From a checkpoint of a small sound classifier.
Model: log mel input, arch pvt, patch size [4, 4], widths [64, 128, 256].
Data: trained on read English sentences (LibriTTS-R), 15625 training examples, 149.1 epochs.
Rows from block 4, named by matrix and row number. Rows with one number belong to one attention dimension. Each number is 128 + 32 x the weight over its row's rms, rounded and kept within 0 to 255. All counts start at 0. Numbers have three digits each.
# v: attention value (model.blocks.4.attn.v.weight, 128x128), inputs 64-127
# proj: attention output (model.blocks.4.attn.proj.weight, 128x128, transposed), outputs 64-127
v.25:128159128128128128128128128152151128196128001128128128091102071125128128061128101093128128128128068215128192128128128128128128128128128128182128061128143128213128128128128168128147064128128128
proj.25:128128128128106000052128049128128159128112111128128128128186255183094135128128124128128119128128128128128128178108128091179128128128128128128128128128128113202128128128128128128131168128102128
v.26:189128086128128244078128107128090039128150050128080131128131128128128128128077092086128161128128128128128215100128128128131128128128128128203192128179090128132128103128063128128090128166128071
proj.26:129128133128153000128128074137170187128128128128128128128128200197108128220128128132128191128123128140201128213128125106128128128076128076119076128128128129114128136128129128128150131128096128
v.27:085082217148128046117137138109120199128128240128125163128128128148128128128128170154128128061128120128129040105080128077128116156119172129110166128148128126077160128133128093198128189113101169
proj.27:128145094128163197152128149149126073128128128128100109128128073079188113113154102128128159198104128214125128128136128169100098128187128128113132060089167161041138133088147128077094103160128124
v.28:128128128128156128128128128128128128087128128100194128150168109128128128128128165128128128128128128128189128128128074105128124218128128128091128194129124128146150174116178128128128128111128221
proj.28:128128128128128229128128194096128128128128128077125074128114128062128128058191128166081128171128128171128128108128128128128128128121128128128128081128140128078128128128128128102128128128136140
v.29:092099164166103128134151128087164164128128175128049128115120172128128112153129112181128181113130128108073128180128128142139128103128128128122190100116128128039147122204128090164188128128105079
proj.29:128181169051128128116128121173128056153128157145167177128097138120128119128103114056128110128105128119191153128128128105157082119209128151128128142128128128128115128128151128058125095161126114
v.30:128128128115128128128004128127128128128128128128128128081159067128128128120128128128128128175128128128128128111124204128128128128128128093214128128186128128128128128059057128128122092128128128
proj.30:094128145128128000128128128124128128128128128128068128128128128202128015228128128128128128128128128152234128201128079128101128128164128128128128085088128128128128171128128152128192128128129153
v.31:128134128137149128128128128128128128128128128102223128128128134128128128067128128129200128029128128128128128055128128128128123162128201128128115180133143084128128128163128128182128128083113226
proj.31:128085128191145128128113175128100128076128081134128128162184128096128128128173128128128149173128128183029128128128125128056128139128128083128128054134195128008128128128101128133087128128128128
v.32:128128128128128128128128128116128177128128155128128128128128128128128114163139128128128128128155128128211075128128128128128110147128128096128128128128128120092128175226193080140185128161067072
proj.32:184128072128154128128217101128189128128128107128128122128128128128116128128128128128128128195128128163064160128128128128099156128128128162178128128128128101174128084128115240085091128124119128
v.33:060090128162109116149183128101113174089128193102150118153181092125105128162181128176128114102171128128128064107128128142124124183131128143076127120108128135088177184166196063176160185128128140
proj.33:190181090065151165128096095179163076147128071128115132128094147118128142128094108078131109168115128115128172160128099128100147096125128130170112084128119103165103076094104210075101093103137110
v.34:187152105110140162128049128141116095157128059128128144106090128128155164089070142098104122136090128137128212128128128128128153082128127128176109128162134105162074060073069167095059079106128128
proj.34:070079180181128073128140128097128128105128196108145104128160128121108088183167118128128166095127128095128060128128155125157074148155134130078133147134134171096139197167163057184189161173109117
v.35:045068112128128224191079128128090128128128128128170128182145096128169128129128128128060128128128128128128182090128118128128128128128128128128040128085128128016128159105128128128078128128128128
proj.35:128128128077128123128128026188128128128128104128128128128093128128129128128128128128122128128128192128128128128128064128128128128128128128128128040128128167216128128128128179144180128128100128
v.36:128063110128128151212114128105087128128117128049128083128128131128128127128128128178054128102128128073132139044128128107238174128128128128128128128104116169128128128053128128128079128091119130
proj.36:137128128128128184128029128142168128128169128129173099195124128128169100128128128122133128128128128055128117128128128128128118128133128104128085128128128128128128128128128092128128128128101128
v.37:190159117098128153128058128128128090160142059152110141102083146130155128128068128084109128145089128128097209140134128117137142075122128112182128128158132113161073060078065182085076072128128130
proj.37:073074176188111128140154128088128170107128192128153114128163112130128098176164128170134155128136128113128069098121156127128090155148128131075135164128140162099144195163159047182171164165113128
v.38:066112130135115128117128128128160128128128185128103128128128128128128099169184097150159144128128128128172082148147128119117091128143114138085184090128128146087190181216194109150204137157085084
proj.38:206173093128128139100128103153139110128148084138128128128102112128128146075094128128087076168128128159076175154128128136128192124087152165172128128128128077205108062098096214087064128101156147
v.39:169137128128136149128056128128072105128132088110128128128128110128169166095128153128068101128128143128087191128123144139128165128115121128128091128161122114164067086041128128110034122100175168
proj.39:083091168128121128128069128118129128102128155120171128128128137128131108171128128128165167086126162060166078108128150129128074128161128098128089077128171168090122176148158065180200128144107107
v.40:084128122128128208157128070120074128128128128128128128159128085128179170113142128128096109128133188128128186080128130128151128133128128140128159128126129128090128132103128083162057141128111114
proj.40:128141128107128128128128071174163101128167128128195128128124128128150078139128128078131128134128142128128107128128128128080128128156128128128042047128128128128067117128128155128183094128143097
v.41:064086128164128128148196128101114177087128198098128109160180092128108128165186128183131106128172128128128070102128121139128124182128128152071118126128118141094175193128199057180152180128128142
proj.41:192181081056152190128084128190128128140129071128128124128094140128128128128107128072117111128128128109128176159128103128128145113124128141160128035128125111165128128093125214128128128102130128
v.42:128128109128128184160128082130065102128140095129117128128128091128128164101128128128049128128128128141110212083128145128156166128123128128135128122146121125153078090045128118115017112104165150
proj.42:128105164128128116128128112140130137118128147128200128128141129128128128164137128128163128105128168052128078123169128128113084128164128114128067059166128128103094161127163085172211128143128099
v.43:180128124128128045080128128128190128128125128128128128128106163128128084135128110128173128128128061126128062185128116128107128112128128128128128168128124125128128128128099178128214128128128132
proj.43:128128132128128138128184188128089159128128128128072128128128144128128190107128128128122128116128128210123128104128128128166128128104128118128128128128128128128128128128128128127065128123128128
v.44:128107128128128229167128048133077128083139161128128128128128103128204167122128146135071097128146128118153128073128132093128128144128128128128128128128128130128128128128128084173026128128114112
proj.44:128128128110128128128128046128128109128128128128204128128100093128128103128128059128135157128122128018140128142128128128128139153128128128128128128128128128185128120128128128128218128128128128
v.45:128128128128128128128154128128000128145146128128128128128128128128128128128128128128128128168128128128128248128128128128128128116095128128128128128217128128128128128128128128117128128128103128
proj.45:128128128128128128128128128160128128234128149128128128128247128128128134065128128128063245118128149128128128000128119128128128128128128063128128128128128128128128128071128128128195128128128128
v.46:233176132128128057070128128128158128128128128128130128128128137128128128128128128074179139170128128128104128179128128128084128098128128128216128128128128128128128058128128184128128128128128128
proj.46:076128128174128045128190207128081128128128170128128128051128169128128128128128128128155128128105128128128128128128128128128128128128128128128146128128128128128183128171128091128091128128128128
v.47:128128144128126067091190128137190128128128157138128128128119167128080078160144105128187152137128128115149056182128115128128095134137146128133128128128131131112176154198128128124231128156097101
proj.47:128128099128128139128203148112110133145128117134128128128125126128128164080107128143091128145128128209128171128128128128128178128128153143128190198128128109133167098123090128096046128128141128
v.48:051056128119084128160163118086128128128128210083042128128128128128123128128216128128128128128128189134087080128128161164128128128128128168128128128128128128066128177128194080184128154128128128
proj.48:128128083101128215079128128173126128128191128167181128085128057128073128128128128128128128130128047128128164137128128128128128128128128128128128128123128105187195028128128201128129095128128135
v.49:124128139112128128110205163123174128113146128144049128116036105128088128057128128151083171128128105136043160189091086105128128128128163131145225098100123128081128087189095128149138128128104083
proj.49:128179099125110148128128138154127074188128123128148154087147174150128097155107113094178128150128128179231128099128128128128128080128111084128128094127128157165128128168128162097150128128128104
v.50:128128084116167128154128106168128081132128086128177118171128100092191138139130126080127128172128149138175173090149149163162146153173094148121128135129190128128100174046155140128100123128196182
proj.50:066085159150112128153107128106128208122128149115128128128106128139128157128128128147128189051123132076078103128128148105121155137064128128128114128169170128078180128108093085180145128128107143
v.51:179178128113160128128128097172128128169128076128216128126068128128128128128072128080127122128133099128203154128128106111154160140128128128138055115128206089128128122078121154128128116104128128
proj.51:058086170146133058141128128099132128094092168128128073128132128128141135155169128128128176128128128128128070136139162090183090131128149163128186216122190142088152197154128086128128145170128119
v.52:064106097128128128170180117128128128101128128124118110207115075108158128146177113128128122147153154150143144131153128191128154210128098151074128097094128128036166188103189084155128128128128128
proj.52:123148127073128145079128157179154168128161127128074140075128128128114128128069128128128218059119094121128128170128128062128128128105187128120122170128182089163128128128128182130156050136138128
v.53:128128128128128086128128128128128128137046128088128128082128128128079128128128128128044128128128134088128082128224128128128072070128130128128128190128132128120128128128128171128128128128128128
proj.53:128128145128128128128128128128128102128128128128128128128128128128206113128128128128128079143128128211128128128059128128128128128128128183128128020077128128128086198184128128124128128128128128
v.54:170160098128157128128128128184128128152128072124128128089128128133128128128082128083128128128128128143128128164122128102163128095128162125128046154128155128194128131044128183104128101128128128
proj.54:098128173127128128128172128128117128128098128128128128156128128128157128128128128133128051125128189128081128128128128128128128128058109204128128214128135124136028228128159109128128182128128128
v.55:047094128147102128157128130086128171091114170128128103185128128114128128166190105169113140130153158140128097128153128186128128189128099139062128098090123145032183183128189073177173151128128128
proj.55:141128102060158128079154128181149132175200113128098128082057098124100110128069128089128205081128077128128168160128112093128128127128183128128111127131145128181179048143118200128140033128128108
v.56:114083167148092107100128140088173172127128174128080135086128159162067118128129122179133175091128112128088080167107108105098128107087159107128146128127068128128159094209110111167161128146072128
proj.56:185173100096145128098154128160141053145159109147128135124138104115128095128121128105089085191131115177177156120128128138128095128186097121128128099085090128182077128156157178070112124128143104
v.57:199175114102163141096128117177128128173130074150195165086084134136154128083056156078128128128128100119167170128095102082151147128128161110175092145128177101191080088086081171082098114128128128
proj.57:076079128189114083173128143070110142074062154101122128155175128128154128172189128158154108154128164076105076106128159142128103122126099128087167152144152128063125217125131057128142184145111136
v.58:166128128096152150096189128153172128122124118159098128128017087143128136024091128125128128128128088132075181187068091084100128157097185128128128112085128127114128071128090151133128084128115092
proj.58:128130128169128094128128178114128128155066141153128128128128227128163113128128128128200128128091128128128092098128160097128067076161101128128128131145128128117115183128128128136128128128099128
v.59:128128128067128128087240128139128128128127128146128128128014061128128128029118128128093128128128128128063194212096128077139153144114132112128245128041128128164128128155113128128128084128128059
proj.59:128128115128114128128068128127140128128040160128128099128128207128128190128128128125128112128128128128128128138188211128234128128128125128128128156128128128128128128132124128128128097128128128
v.60:119105128128128150105196170128145128128128156128013112110088128128101128081128128128085162128121127131020128156128139115081093119128136129148250120128068179107128085196102128128128128155128079
proj.60:175166087128128188128064100128130079176128128128165128128154128166128107146107132120134062128128128213226162089128123128128122128128101083184098017128100167135092109128128128128128129106128128
v.61:098128128149103128158080095107079128124113145090128113142246128128128116215161128124128128138128166128128078059174168165128111128156077135128074158162085142128149184084128100126126179128146174
proj.61:128128132128128147128194089160128165110193128128141128128074128128128128128128128128074149107177128114063158165128128128051204183091169128128089129128128128128140088097113151128098123128157128
v.62:116128108128128112140140109128128128128128128128183128174128128116128128154128126128128128128128134143208128121124094162128182206128139128082128076097189113049158175128170084162128128087091128
proj.62:128123132128128128098128191128128172128128134128063128128068128128128126128115128128128240081112128098128120184155160082086128128153128128065128222128128098128128098128118174128178128166128128
v.63:160171128122187128128134128166128128128098055153128128128013128128128128036070128122105128128128128128125191144128115128128155128128193107128142128124232147128128128128128128128128097097109096
proj.63:128128144146126128128128128102128128128050128128084128128128208128172128128128128128128128128149166128128091106148128128247073128128128128128128230128128140089128200168145128141157127128128113
v.64:067128128151127128178128155108128128128129105128086128174080112128128169130128128128049128127128128128068174177123128174187159146128128128101176128109128084062128128093128128139123086085128128
proj.64:153128187128128128149128071137099128126128183137175128128174128151167106143128128128189128128128168058128074084128128128128108128158128128128122128180110143128187141087128128162128128142128154
v.65:171150142144128128128128128128128128146045112126128172083128115128128128063084174128115097128139084128128109086063128173118154128128179128156044201128128128178143104128074124120097128128128128
proj.65:085122128128128199128128128128161128128168132121128128116082128128105137135128128167128159158128128128128153128154128067114128118128063128127128128128128128129050134255175129128189095128128070
v.66:128128087210128128128058128128097128128128131128254128128128128169128111193203128128128128128128128128128047128128166197106128128128118128128000133128128095192128128128128128128153191128137128
proj.66:128137130053128128128128182183255128123128128226003128128128128128128128133128128128210128177145128083171203128128128084128092128128105084128212153128128128106184128128128128128128075128128128
v.67:128128102151128093128154128128053128128128100105128128120128058128097176076128178132128128128154114191128128128097121194128160173128168128128128128128139050128128095095128128110052128075206213
proj.67:128128136128128211128063128128128117133128154128128128128080166128128128142128112128160128107170128025148105128138128103128128120128128128134128087128122138128128117128128123148204128112084100
v.68:177128118128137085128128128128081138158128093135195180083128106128128147059069189128130079128128090157139143128059128165128163128128191128128050128128128078179130087128079128112078128085128196
proj.68:128128082111142128095104168128175128128154138128128128128068182094113128148128082179128162131188128086128128154145154069128128129128074128121128128095110128128064128229169128125206128128128072
v.69:179152152125128128083101128128128114171083128148183128084174167128128077124128128117128106128128107068177075094111128111128109103128128128158048128128104174166128128128099154128128173151119128
proj.69:128128128128128128128128195128153126128181086128055128128084128128105149128128107158080128128128128198128195128128128128128128122095128128128155128128128140151078111128128128128109055140128086
v.70:128130128128128128160167148128052128128128099113138128128150074143128128089128128128101084128128128219128128128091128190122172165128168128128128188128128056175128107128128128108061128073179200
proj.70:128128128128128128128059128128183128128122155128138177128128174128128128128128128128164128128128117018155112125128128128173118128133100126128128128128128128128128128128132128128210150128066128
v.71:081113095128128128166167174128128140098128114104077128128062128129130178111139128139128145128128128128081188155128128159167149128128128128113220108128148086089116128128135107127101089098128128
proj.71:128128128142109128146048056128086108128128167128203128128181128129170100141146124128164128128128128057145062128128128128152118128169128140131090092128108145105128128075128128128128200126128128
v.72:128141168105128128071097105149128119128097136180128139089131195128134077135128114128198134128128116062174090128128128067128099084128135128156128128128109189128128128158096165138169154162068086
proj.72:121128079133128128128192173128128128120128100131096128128128109095128133128128119128067128128128128223087165128128165128101128128128128128128139172082128129178086128153128133101084088128128128
v.73:173144128156138128128126141128128128148128093128186186080128100128094128050062190127127083128128087155128146128053128170128161128128193128178128128166128087180131084128072128116073128079167204
proj.73:128128128132129128128128173128168100132146148128128128128080185109126140145128081177132155128180106074146128128150173073128128122128067138126128128128128128102068132222182120123202128128128073
v.74:112128153128109128128128128150128128128128166154103099128128187128154070177160072116163169128128142077147063128167128066128092084128090109128128128099130128060128159128128128148203128186056050
proj.74:128128128128143128128128128132088128112131089147084128149128073122128128109128148087128117164072128235128154143124118128128151133128159118128128188128128094128128137128112128108043106125184163
v.75:176141149139124128096128086126134128150128128141205155078128128128128080128096128123128128130128102128165074128128128126128128128106153128157023156128128155148128114121087140130138187128128137
proj.75:105136066128128129128195200135155128121184128142046083115087128128092141128128128153128155166128132128128186128153153087095098128119095132122167137128128128156068128128128149128148062164128078
v.76:171128128128144083128141144112062128128128107135128177083128094128128128060073191128134064128128091168120154128065128172098154128128196128128080128171126078187129091128075128112063128087175208
proj.76:089128128128134226128128128128163128128134128102133142112086175128128128143128096173128166119128101062128128128143128083128128132128074128132128128118120128128077128196169128125208126128128082
v.77:128128110128146128128128128128065128128128111133115157110106062128092160086128163128128065128128112192128128128101120192128128128128175128128128128128111128232128098118111128128128106095205192
proj.77:090099128128127237128037128128163128149119128080174165109063166128128128128128114128128128087128128009128128111132142090128128128128128128128097128162126128082097128166128128128204161128128097
v.78:164146128147127128104128096119128128163036118128128170079128128128114128069099169126119128143128087128128068128062128128147128128128177128152038128128128128128150108118074126121129128130138128
proj.78:095132128110128128128128192141128128111179128122071065128097169128128128128128128153128165167156139155128165145156128064087128128133061128128128128128128190153056128239178138128169081183144073
v.79:179128172101130113076128128153116117128116154164128128079152165128128092119128111128213076127128128085182087088128117067128090107142147118163128141142128178164138128175128167123145160168110128
proj.79:128149059128159138128128186115147121133128072128128128128096128114103153112127128128063128128128089198111175164128128128128146128104128128128128181086137115174063112160134128085100076112128114
v.80:128155128122182128128198134128128160128128128128175125128193128128128095128128128114175107128140128128141128128055143133128128188128204128128076201074113050146128128080106128128128128128101181
proj.80:096149073128105167128128128128128162128037128128143128166094128128180128128128128128128157169128128057128128161137159128128128128128141128132114025128205128012128181128128113115179128100128128
v.81:128128144126178128128192177128065128128059166124128128113173099128090128058128128128128039114180128128128078128027135128115118200144209150128128194101151084128125128128085128123128219128155227
proj.81:128129096147128185128029138134128137128059128128201128181128128128168160128128104145128154147128128128174128128142156128128110130128089094101042059133149128018128176073171128146170128128070118
v.82:128128128128128128128255206128128099174128128128018135128086077099135204128109127126225128128128128128128128128128151128128097128128078128128128128128128128128128072128111128128128193128128128
proj.82:128128025128128128128128027128150128201239172128128130038128128128219128128128097128128128065128128128128128128128128128128151128128128128078094128128128128128128128128128049128128128128128128
v.83:128128192128128057128128142127128201128083218128128128128169128128079128128126164137128128085183093128128052128070100087107124197128196128133081164084128072118156128128136117167149201128094181
proj.83:128140073177128128128067179112177084112056112128200128128128128141156128177128063128128128200128121128128122128128188160133086128165073128117128128128104128071173180095128093092128128125082128
v.84:157128149128128128128192128128049128128128168115128128128128128108108128077128176132172046128128089128105072128053143128128128192128189128177165202106143128137128128123128138128128234128170224
proj.84:102131128151128128141023128134128125128059126128128128177140128128182169128128128128108145155128128068168128133129170128128128128127128128128036042135138136021128166080168128137147128128066128
v.85:128067128128048128189064069128175111128128126100128128128128128128142169194128075128083187128084128128130128128238128128163128068128027128128143038128128159110128126123128128128131128137128128
proj.85:180132128128128047113235109128086131128198128128128146060128072118054086128128128128128092128119128203081128134089128128076128128128128140128152236111083128229094058187084128128086132128128164
v.86:128128128054128128128128128128254128128128099128128128098128192128128128128128116128128128128128128128128128195128128055128128124128128128128128128128128134128128128128128221128128128128128128
proj.86:128128128128128146128128199104128081107128128104101128128128128128128128128128128128128128128128128110128128128128181128192098040100128094128182032128148164128128128080130128128097128128128128
v.87:050056128128109205192021057115128128128128189080143128168128128128139128128128128171128128099122128128128128111184128128170162128128068161070128065128128113128128157083128128128137128134128148
proj.87:171128128128128016128128128128128128164128128153138128128128128128128074073084128183159128144145128128083077128099128210025128136116128128165128224128128128128128067128128128128128128128128128
v.88:065074119106128214160067117128188117115161128128093128128030160128128158171128096113121128128128179059128128128174092128208129094128063128128168056128128166128067128102128127159174063135128128
proj.88:128115170128128024128172081077128128128128128132109128128195128128109090130128128128128128128078128208146121117081128202128159128110166128128128202128128128214124128167074143128128141128159161
v.89:128187128128128000073128128128128128128128097198116128128128128128128033128128139128135128128128077220147128128086126128128128128128187128128090128128128128128194128187103138128141128128128128
proj.89:128128128084128245128128128164128128128080128128128128128093128128128226130175083128128128128128128063128128086128164051128128128119050128125185066180194171066128194128128128128167128128128128
v.90:128128128128139128147109158128148128128128112014105128128128179128128128128128128128096161139128128010065128090142128128128079112164082149128201172178128128128128128073128128128124128128128128
proj.90:128103128128128128128128077128128128102111128128111205128128169168135111129128228128128074128124142210194132128059097188128128112114121063128156115128081128117128128151128128160128128128128174
v.91:128128128175128186128135128128000082130128190128128128152128100097128128070128128128128128128128128154128106063128128215128128128128128128211128085128128124128128128128128128128075128128225128
proj.91:128128194095128128128106128128128206128207128176128128128128105128128097128128128128128128128128128128128103128128128117000190128138128128078000159128128128125128092128161128128128128128128128
v.92:128128128128196025128128135128128128128128128128128128128128059112128128128128185231128022128184128128128128128128134128128202128128176128128128133104128064148128128128186128230128128128131128
proj.92:128128128128128128056022152128128128128069128128128128128107128128128128128110128128118128111173128099128120128157128128128128175128128128140128128128128128000128128032115128128128128128128128
v.93:128128128128114190128024128128128128128197128128081128128128128128128086128128128128128219128128164128128148128182059128128092128155128128128128089128128128128070087128128196116128055128128128
proj.93:128128128128128128128182128113128125128128128128128128128193128128128128128128128128128080100137128128097128074128099189159105127163128128128128122128124223227128128128128128114081128133156169
v.94:101138068128128190128136128146128050132176033089081128148087131118197128128128092107115167179085158109128199128176166162147131065128066128128174101161128178143094128128128145082128059128128085
proj.94:146112180087152079128191091128128180128164147128055128128128095134100128128128197128128100042147128210128128123128071128141170128083176141128128128138148128160111090128095128164112128119128128
v.95:092128128128080167128091097128176083128178128128093108128095161128168128189151082128128191128077175107132171128206150128128128062128057105128130088128112167130134128128157128128128044128124054
proj.95:156120128096159069128211128128128137147177134112128128078128128128077096087086173128144128081120128185128128130098078128147150128128170128159206203120110123206082070168079161137107128138167150
v.96:085128128174128075159128128128133128128128128128128128108129231169128128128118128128222157128098128020128089123128120128128128058128139091124129159178157128174129128128081138128142132108128128
proj.96:083128089128104207127124123101128085113130134128128128128128124121128135128165128149079133128128128226208163128128146139161119128128084128128161059128093229128171128184170088128128128156128114
v.97:166128128128128128128128128128128162128128128031128128115128165128128128128064128128184128076192128000128144128128128189057128128128128128131128128128128128128128128076128128163128128128128128
proj.97:128128128128099226128082128128128082128128128132047128143166128128128128128128128143055128128128104255128128051128128128128128128128128077128128128128152128128131128136128128085128128154105128
v.98:084096168108118128128165107128200171110132176128128128148070154135128083169128128128112181119150128083148100169126056089192147146118108128075128128076113122099159159128155128172188128128080090
proj.98:128119107149128136169071128122058083128127107098128128128184160128191177128146128128161062124128166128088120085128201162067113128181128143128086150190107128140128162062128128111051128128147148
v.99:117128105091143128128128128128128145131128116128172171132046128131128113128096128128104128128143128128128178128128128128214174149128114128083102128074128073128114128087155128128149096098128128
proj.99:128128124128128031128231128128114128128128119181128128128187117128077109128096125128163028128128128083043117128128128128128131128113128128128128128127098128187131060165128193128128128124128133
v.100:128128099128143128128128128128128128128128116144128080128128128085084128157128128140016184148128128255071142163128128128119128121106128128128199128089026146128128128128212128103128128128128128
proj.100:128083128171128128128128206180128128192053218128227128128039128128128128135128128128128128128105188128128128128128141128128128128128128128128128128128115128168082128128057128244128128128128161
v.101:171156067128152143128045128151128128137131047143155128128095128128165207088068160092128102128128128128106216128128128138102142128128151128128078128171192068129083092076090149101079070085166128
proj.101:128128130128128089128228128128164128178133140128128128086128093161067056128128128128110128128156076202128111172128078134128109128119157081154214057079101175147142128231128143131197128153128128
v.102:121128107099128170152147090128128128105128128128152128177117041106133130128167117126023128138152150183150176141128128146141157188128088168078105106079104128122122128105205105128106115123133128
proj.102:164118188139138058145128151128106147130120128128128124104128165128121128128088128128196097128128159039040098128128128126128109094128162128149127151172161074130092127092056156149131128128148143
v.103:128128069128128128128128167118128128128128062128128128128128121128128128128145128128070199128128128128053193128220199128128164128128074128080026160179101101181128074128128128106115128083171104
proj.103:128128184128128061094206128128128128138114128139113128128049104128128089128128161128103128128128132128128123172087043128128128128131128128128220000128155128063102128222091128201224144128128128
v.104:128128089100128173158128099128128128109128124128158115182115041128145147113155128128029120139150128177128197133161132154129160184129087162089088128087128081133128128087196112123085106112146135
proj.104:171128202128128041128128160128128157145125134128128128087128155128099114115078135122198100104128151046041093128128097126128102091135174128156128122164159091122128109125050163128167128128138140
v.105:155140128128111128133156098128085109128128139128128128128216040107128111128148128128016126164128128246126119121166183180040128170137128152128128128128074149143149101128176107101094114153128128
proj.105:094128226108128128174075177171144165128111128128128128128052160128128169128106126116128128077128128000072128133128116098178141120091119128128104128128184056092096128051095127128157128110128128
v.106:150128128128128128128128042128128128128109128026163128128128128128117128128128068168135036128128128128128155084128128128128079128128128128097128128128128128128128128128128159131128128128128128
proj.106:045128203128128185128028128128128128128114128128128141128128128128128119128143134128062247128146122234154128128128128128128128128128121128193128128128128223128128184128128128128128128128128128
v.107:091100154110116128135172092128189165100128176125128113164090128125106085161171128128068170124152128128155128166139074128175155168128102145067128123071096128110157157128179107164169128128090099
proj.107:131118131148128128174070128128067107099112110096128111128164163111181183128128128132172074108076128073065120093128190142081117128164128150128092128187134100127128159055096128117065128110149147
v.108:078094172117128106127176089128184163104128187128142110152098128128100073173175111128128184118147128096152081158128074106186128156128105128072153126073091136128162167149170128168188162147085094
proj.108:113114116144128147183058106128063104089121111095140128128168167128193194128128128145162077106089128085080128087145195144076128128161128155119077128188127128123118167053117128121050128128141143
v.109:128128166128118040128167128128147141128090123128128110128106225128128086128128143156219128117128128014106054133074079128148128078128128111128166128128128128151150128128071137151159128128102128
proj.109:062128060128114245128066128128086080086128128128128128128181150128170185128190128128128122128128118209220128061128196128113128128128128128128128128128087208128183128132175087128054128128121128
v.110:128089128164128128128095128128128128075128065128138089128152209151128150201179128128128189128090133128047076153141150128128151075102128128061083166159114135204094128128128120128140128099170128
proj.110:097128168151128128128128128128128128128128174128036128128128128132117128128128128128109128128164128128128128128110113132156128128147128128128128000128128233047128128189114090162201137128128123
v.111:119119128097128159134173083128128128109128173128153114172128044128128102128173128128031129128158145171166142128128128130128154198134092167082128128068099103128140150122198103128128128128128128
proj.111:128112174137140072128101135136128147128118113128157115117128171128139167128102128128193096128128128035041107128128145126128125097136149128134097184191149063138097138057073152128103125128148149
v.112:161155150108132166063095156160151103172136135162128162066070181128156128097062135112168128111128110128128156128099104047128128088128171107170165098157139168106117072165060159128126108150082087
proj.112:142145064204128158194128128091072104128097078101165128160165107166182127109142128132118070179128111175102105112119128163161128128128099128140133082156187086057043148128128100069128164075128150
v.113:128128128165101128238144160074128128067128128128128128128255128128128128128128128128128128128128128128128098103128128128128104165128128128146128186190128051128128128128128128128128128128128128
proj.113:128128128128128071110128128128128128033128128128080128128067169128067128128128128128128128128128128077128128128128128128128128128128128128128120128043128210128170167182252128128128128128128104
v.114:128136097128128165183128247128155128128128128128101128148128128128128128011124128128128128128128128128128128128175128198128100128128089128128128128113196128062047092177043197128154128128160128
proj.114:128128109128128128127128128128128128128142124128128128128128128077128192214127128175128128110128128036128189128128128128197128105189085128128075144199128181227093128128128128150128128128157128
v.115:128164108128129214128128162147128056156128098117059128128067128124180179088128128107148128155128149128114201128128135120142128085128128128195200079185135128098092087128072164070128090128128128
proj.115:102084085163126124168123100096075168090145128061167145149154091138128147128142174148122094086128131129122116104099128145182191173127128171103100148128128063176064145078159073157122148069176185
v.116:153086128135128010128191128128028156128128128070150128128128128123128128128164128128214128128091128128128128128137128128128128128128128128128128128225128065255128186128128128128123128115128128
proj.116:128128128128128140141182092128128128128128128128026061128091128128128128128128111128091128108128128128103128128128100114128128128164128128128128133128124145128185182128128119128128128128128090
v.117:119128128128128092127128128128060160128128128128219128128244128128128128144128167128128128111128094128128128063059128135128160198128158128066018202128128138168128175037182128128117128128128128
proj.117:134128128128092155128128128135128147150107128128080128128128128128074125128128128128128147140128091177165119128128060128048106128128128128128149069128138134057224062128128188132128128128128089
v.118:128128128128082003128128128128128128202128128128128128128128130128128128128128128128255128128128128128128056223152128078128128128128128128128128128128128128128128128255128128128210128128128128
proj.118:128128128128196128128128128128128128128128128128104128128128190128173124128128101128128128202062128128128128128128128120128128128128123128128178128128128128128042128057081128128035128128084128
v.119:128079128128115128128002128128128169128128128128135128177128128128128165250128173182128128046128128128128043128115128172128128128128128128128022128128128128128128209041128128128128128076128128
proj.119:128128194128128128128189118111128200128116196128147128128157128130000025128131128128128083142128128201128128128128128128128128183139128128128097128128128128073128128128128136128128128128121128
v.120:163162145108132177070094160161151098177135128162085157074062183128157128093061128110169129119128128128128166128111108056128128080128158108180166128155141161128116071162060165106121128143088128
proj.120:131128062200128153194119155087071128128102083089168128163167099160172128128149173137128074166128111165095106107106128167168147128128103132128128094161187085075045155128128094082128162071128159
v.121:089128128128083128133128128128128128128193128128128128074135147128128061212128128128203128128128128128128068184144103128206136128128128128128128128128093128128128128217149128192194128128128128
proj.121:166128128128128082128149128128128128128128128128138032128113128128161109128214056103052181128128145128035128154128114128128097128128112128128129125124128201128113229121128128128054136128043128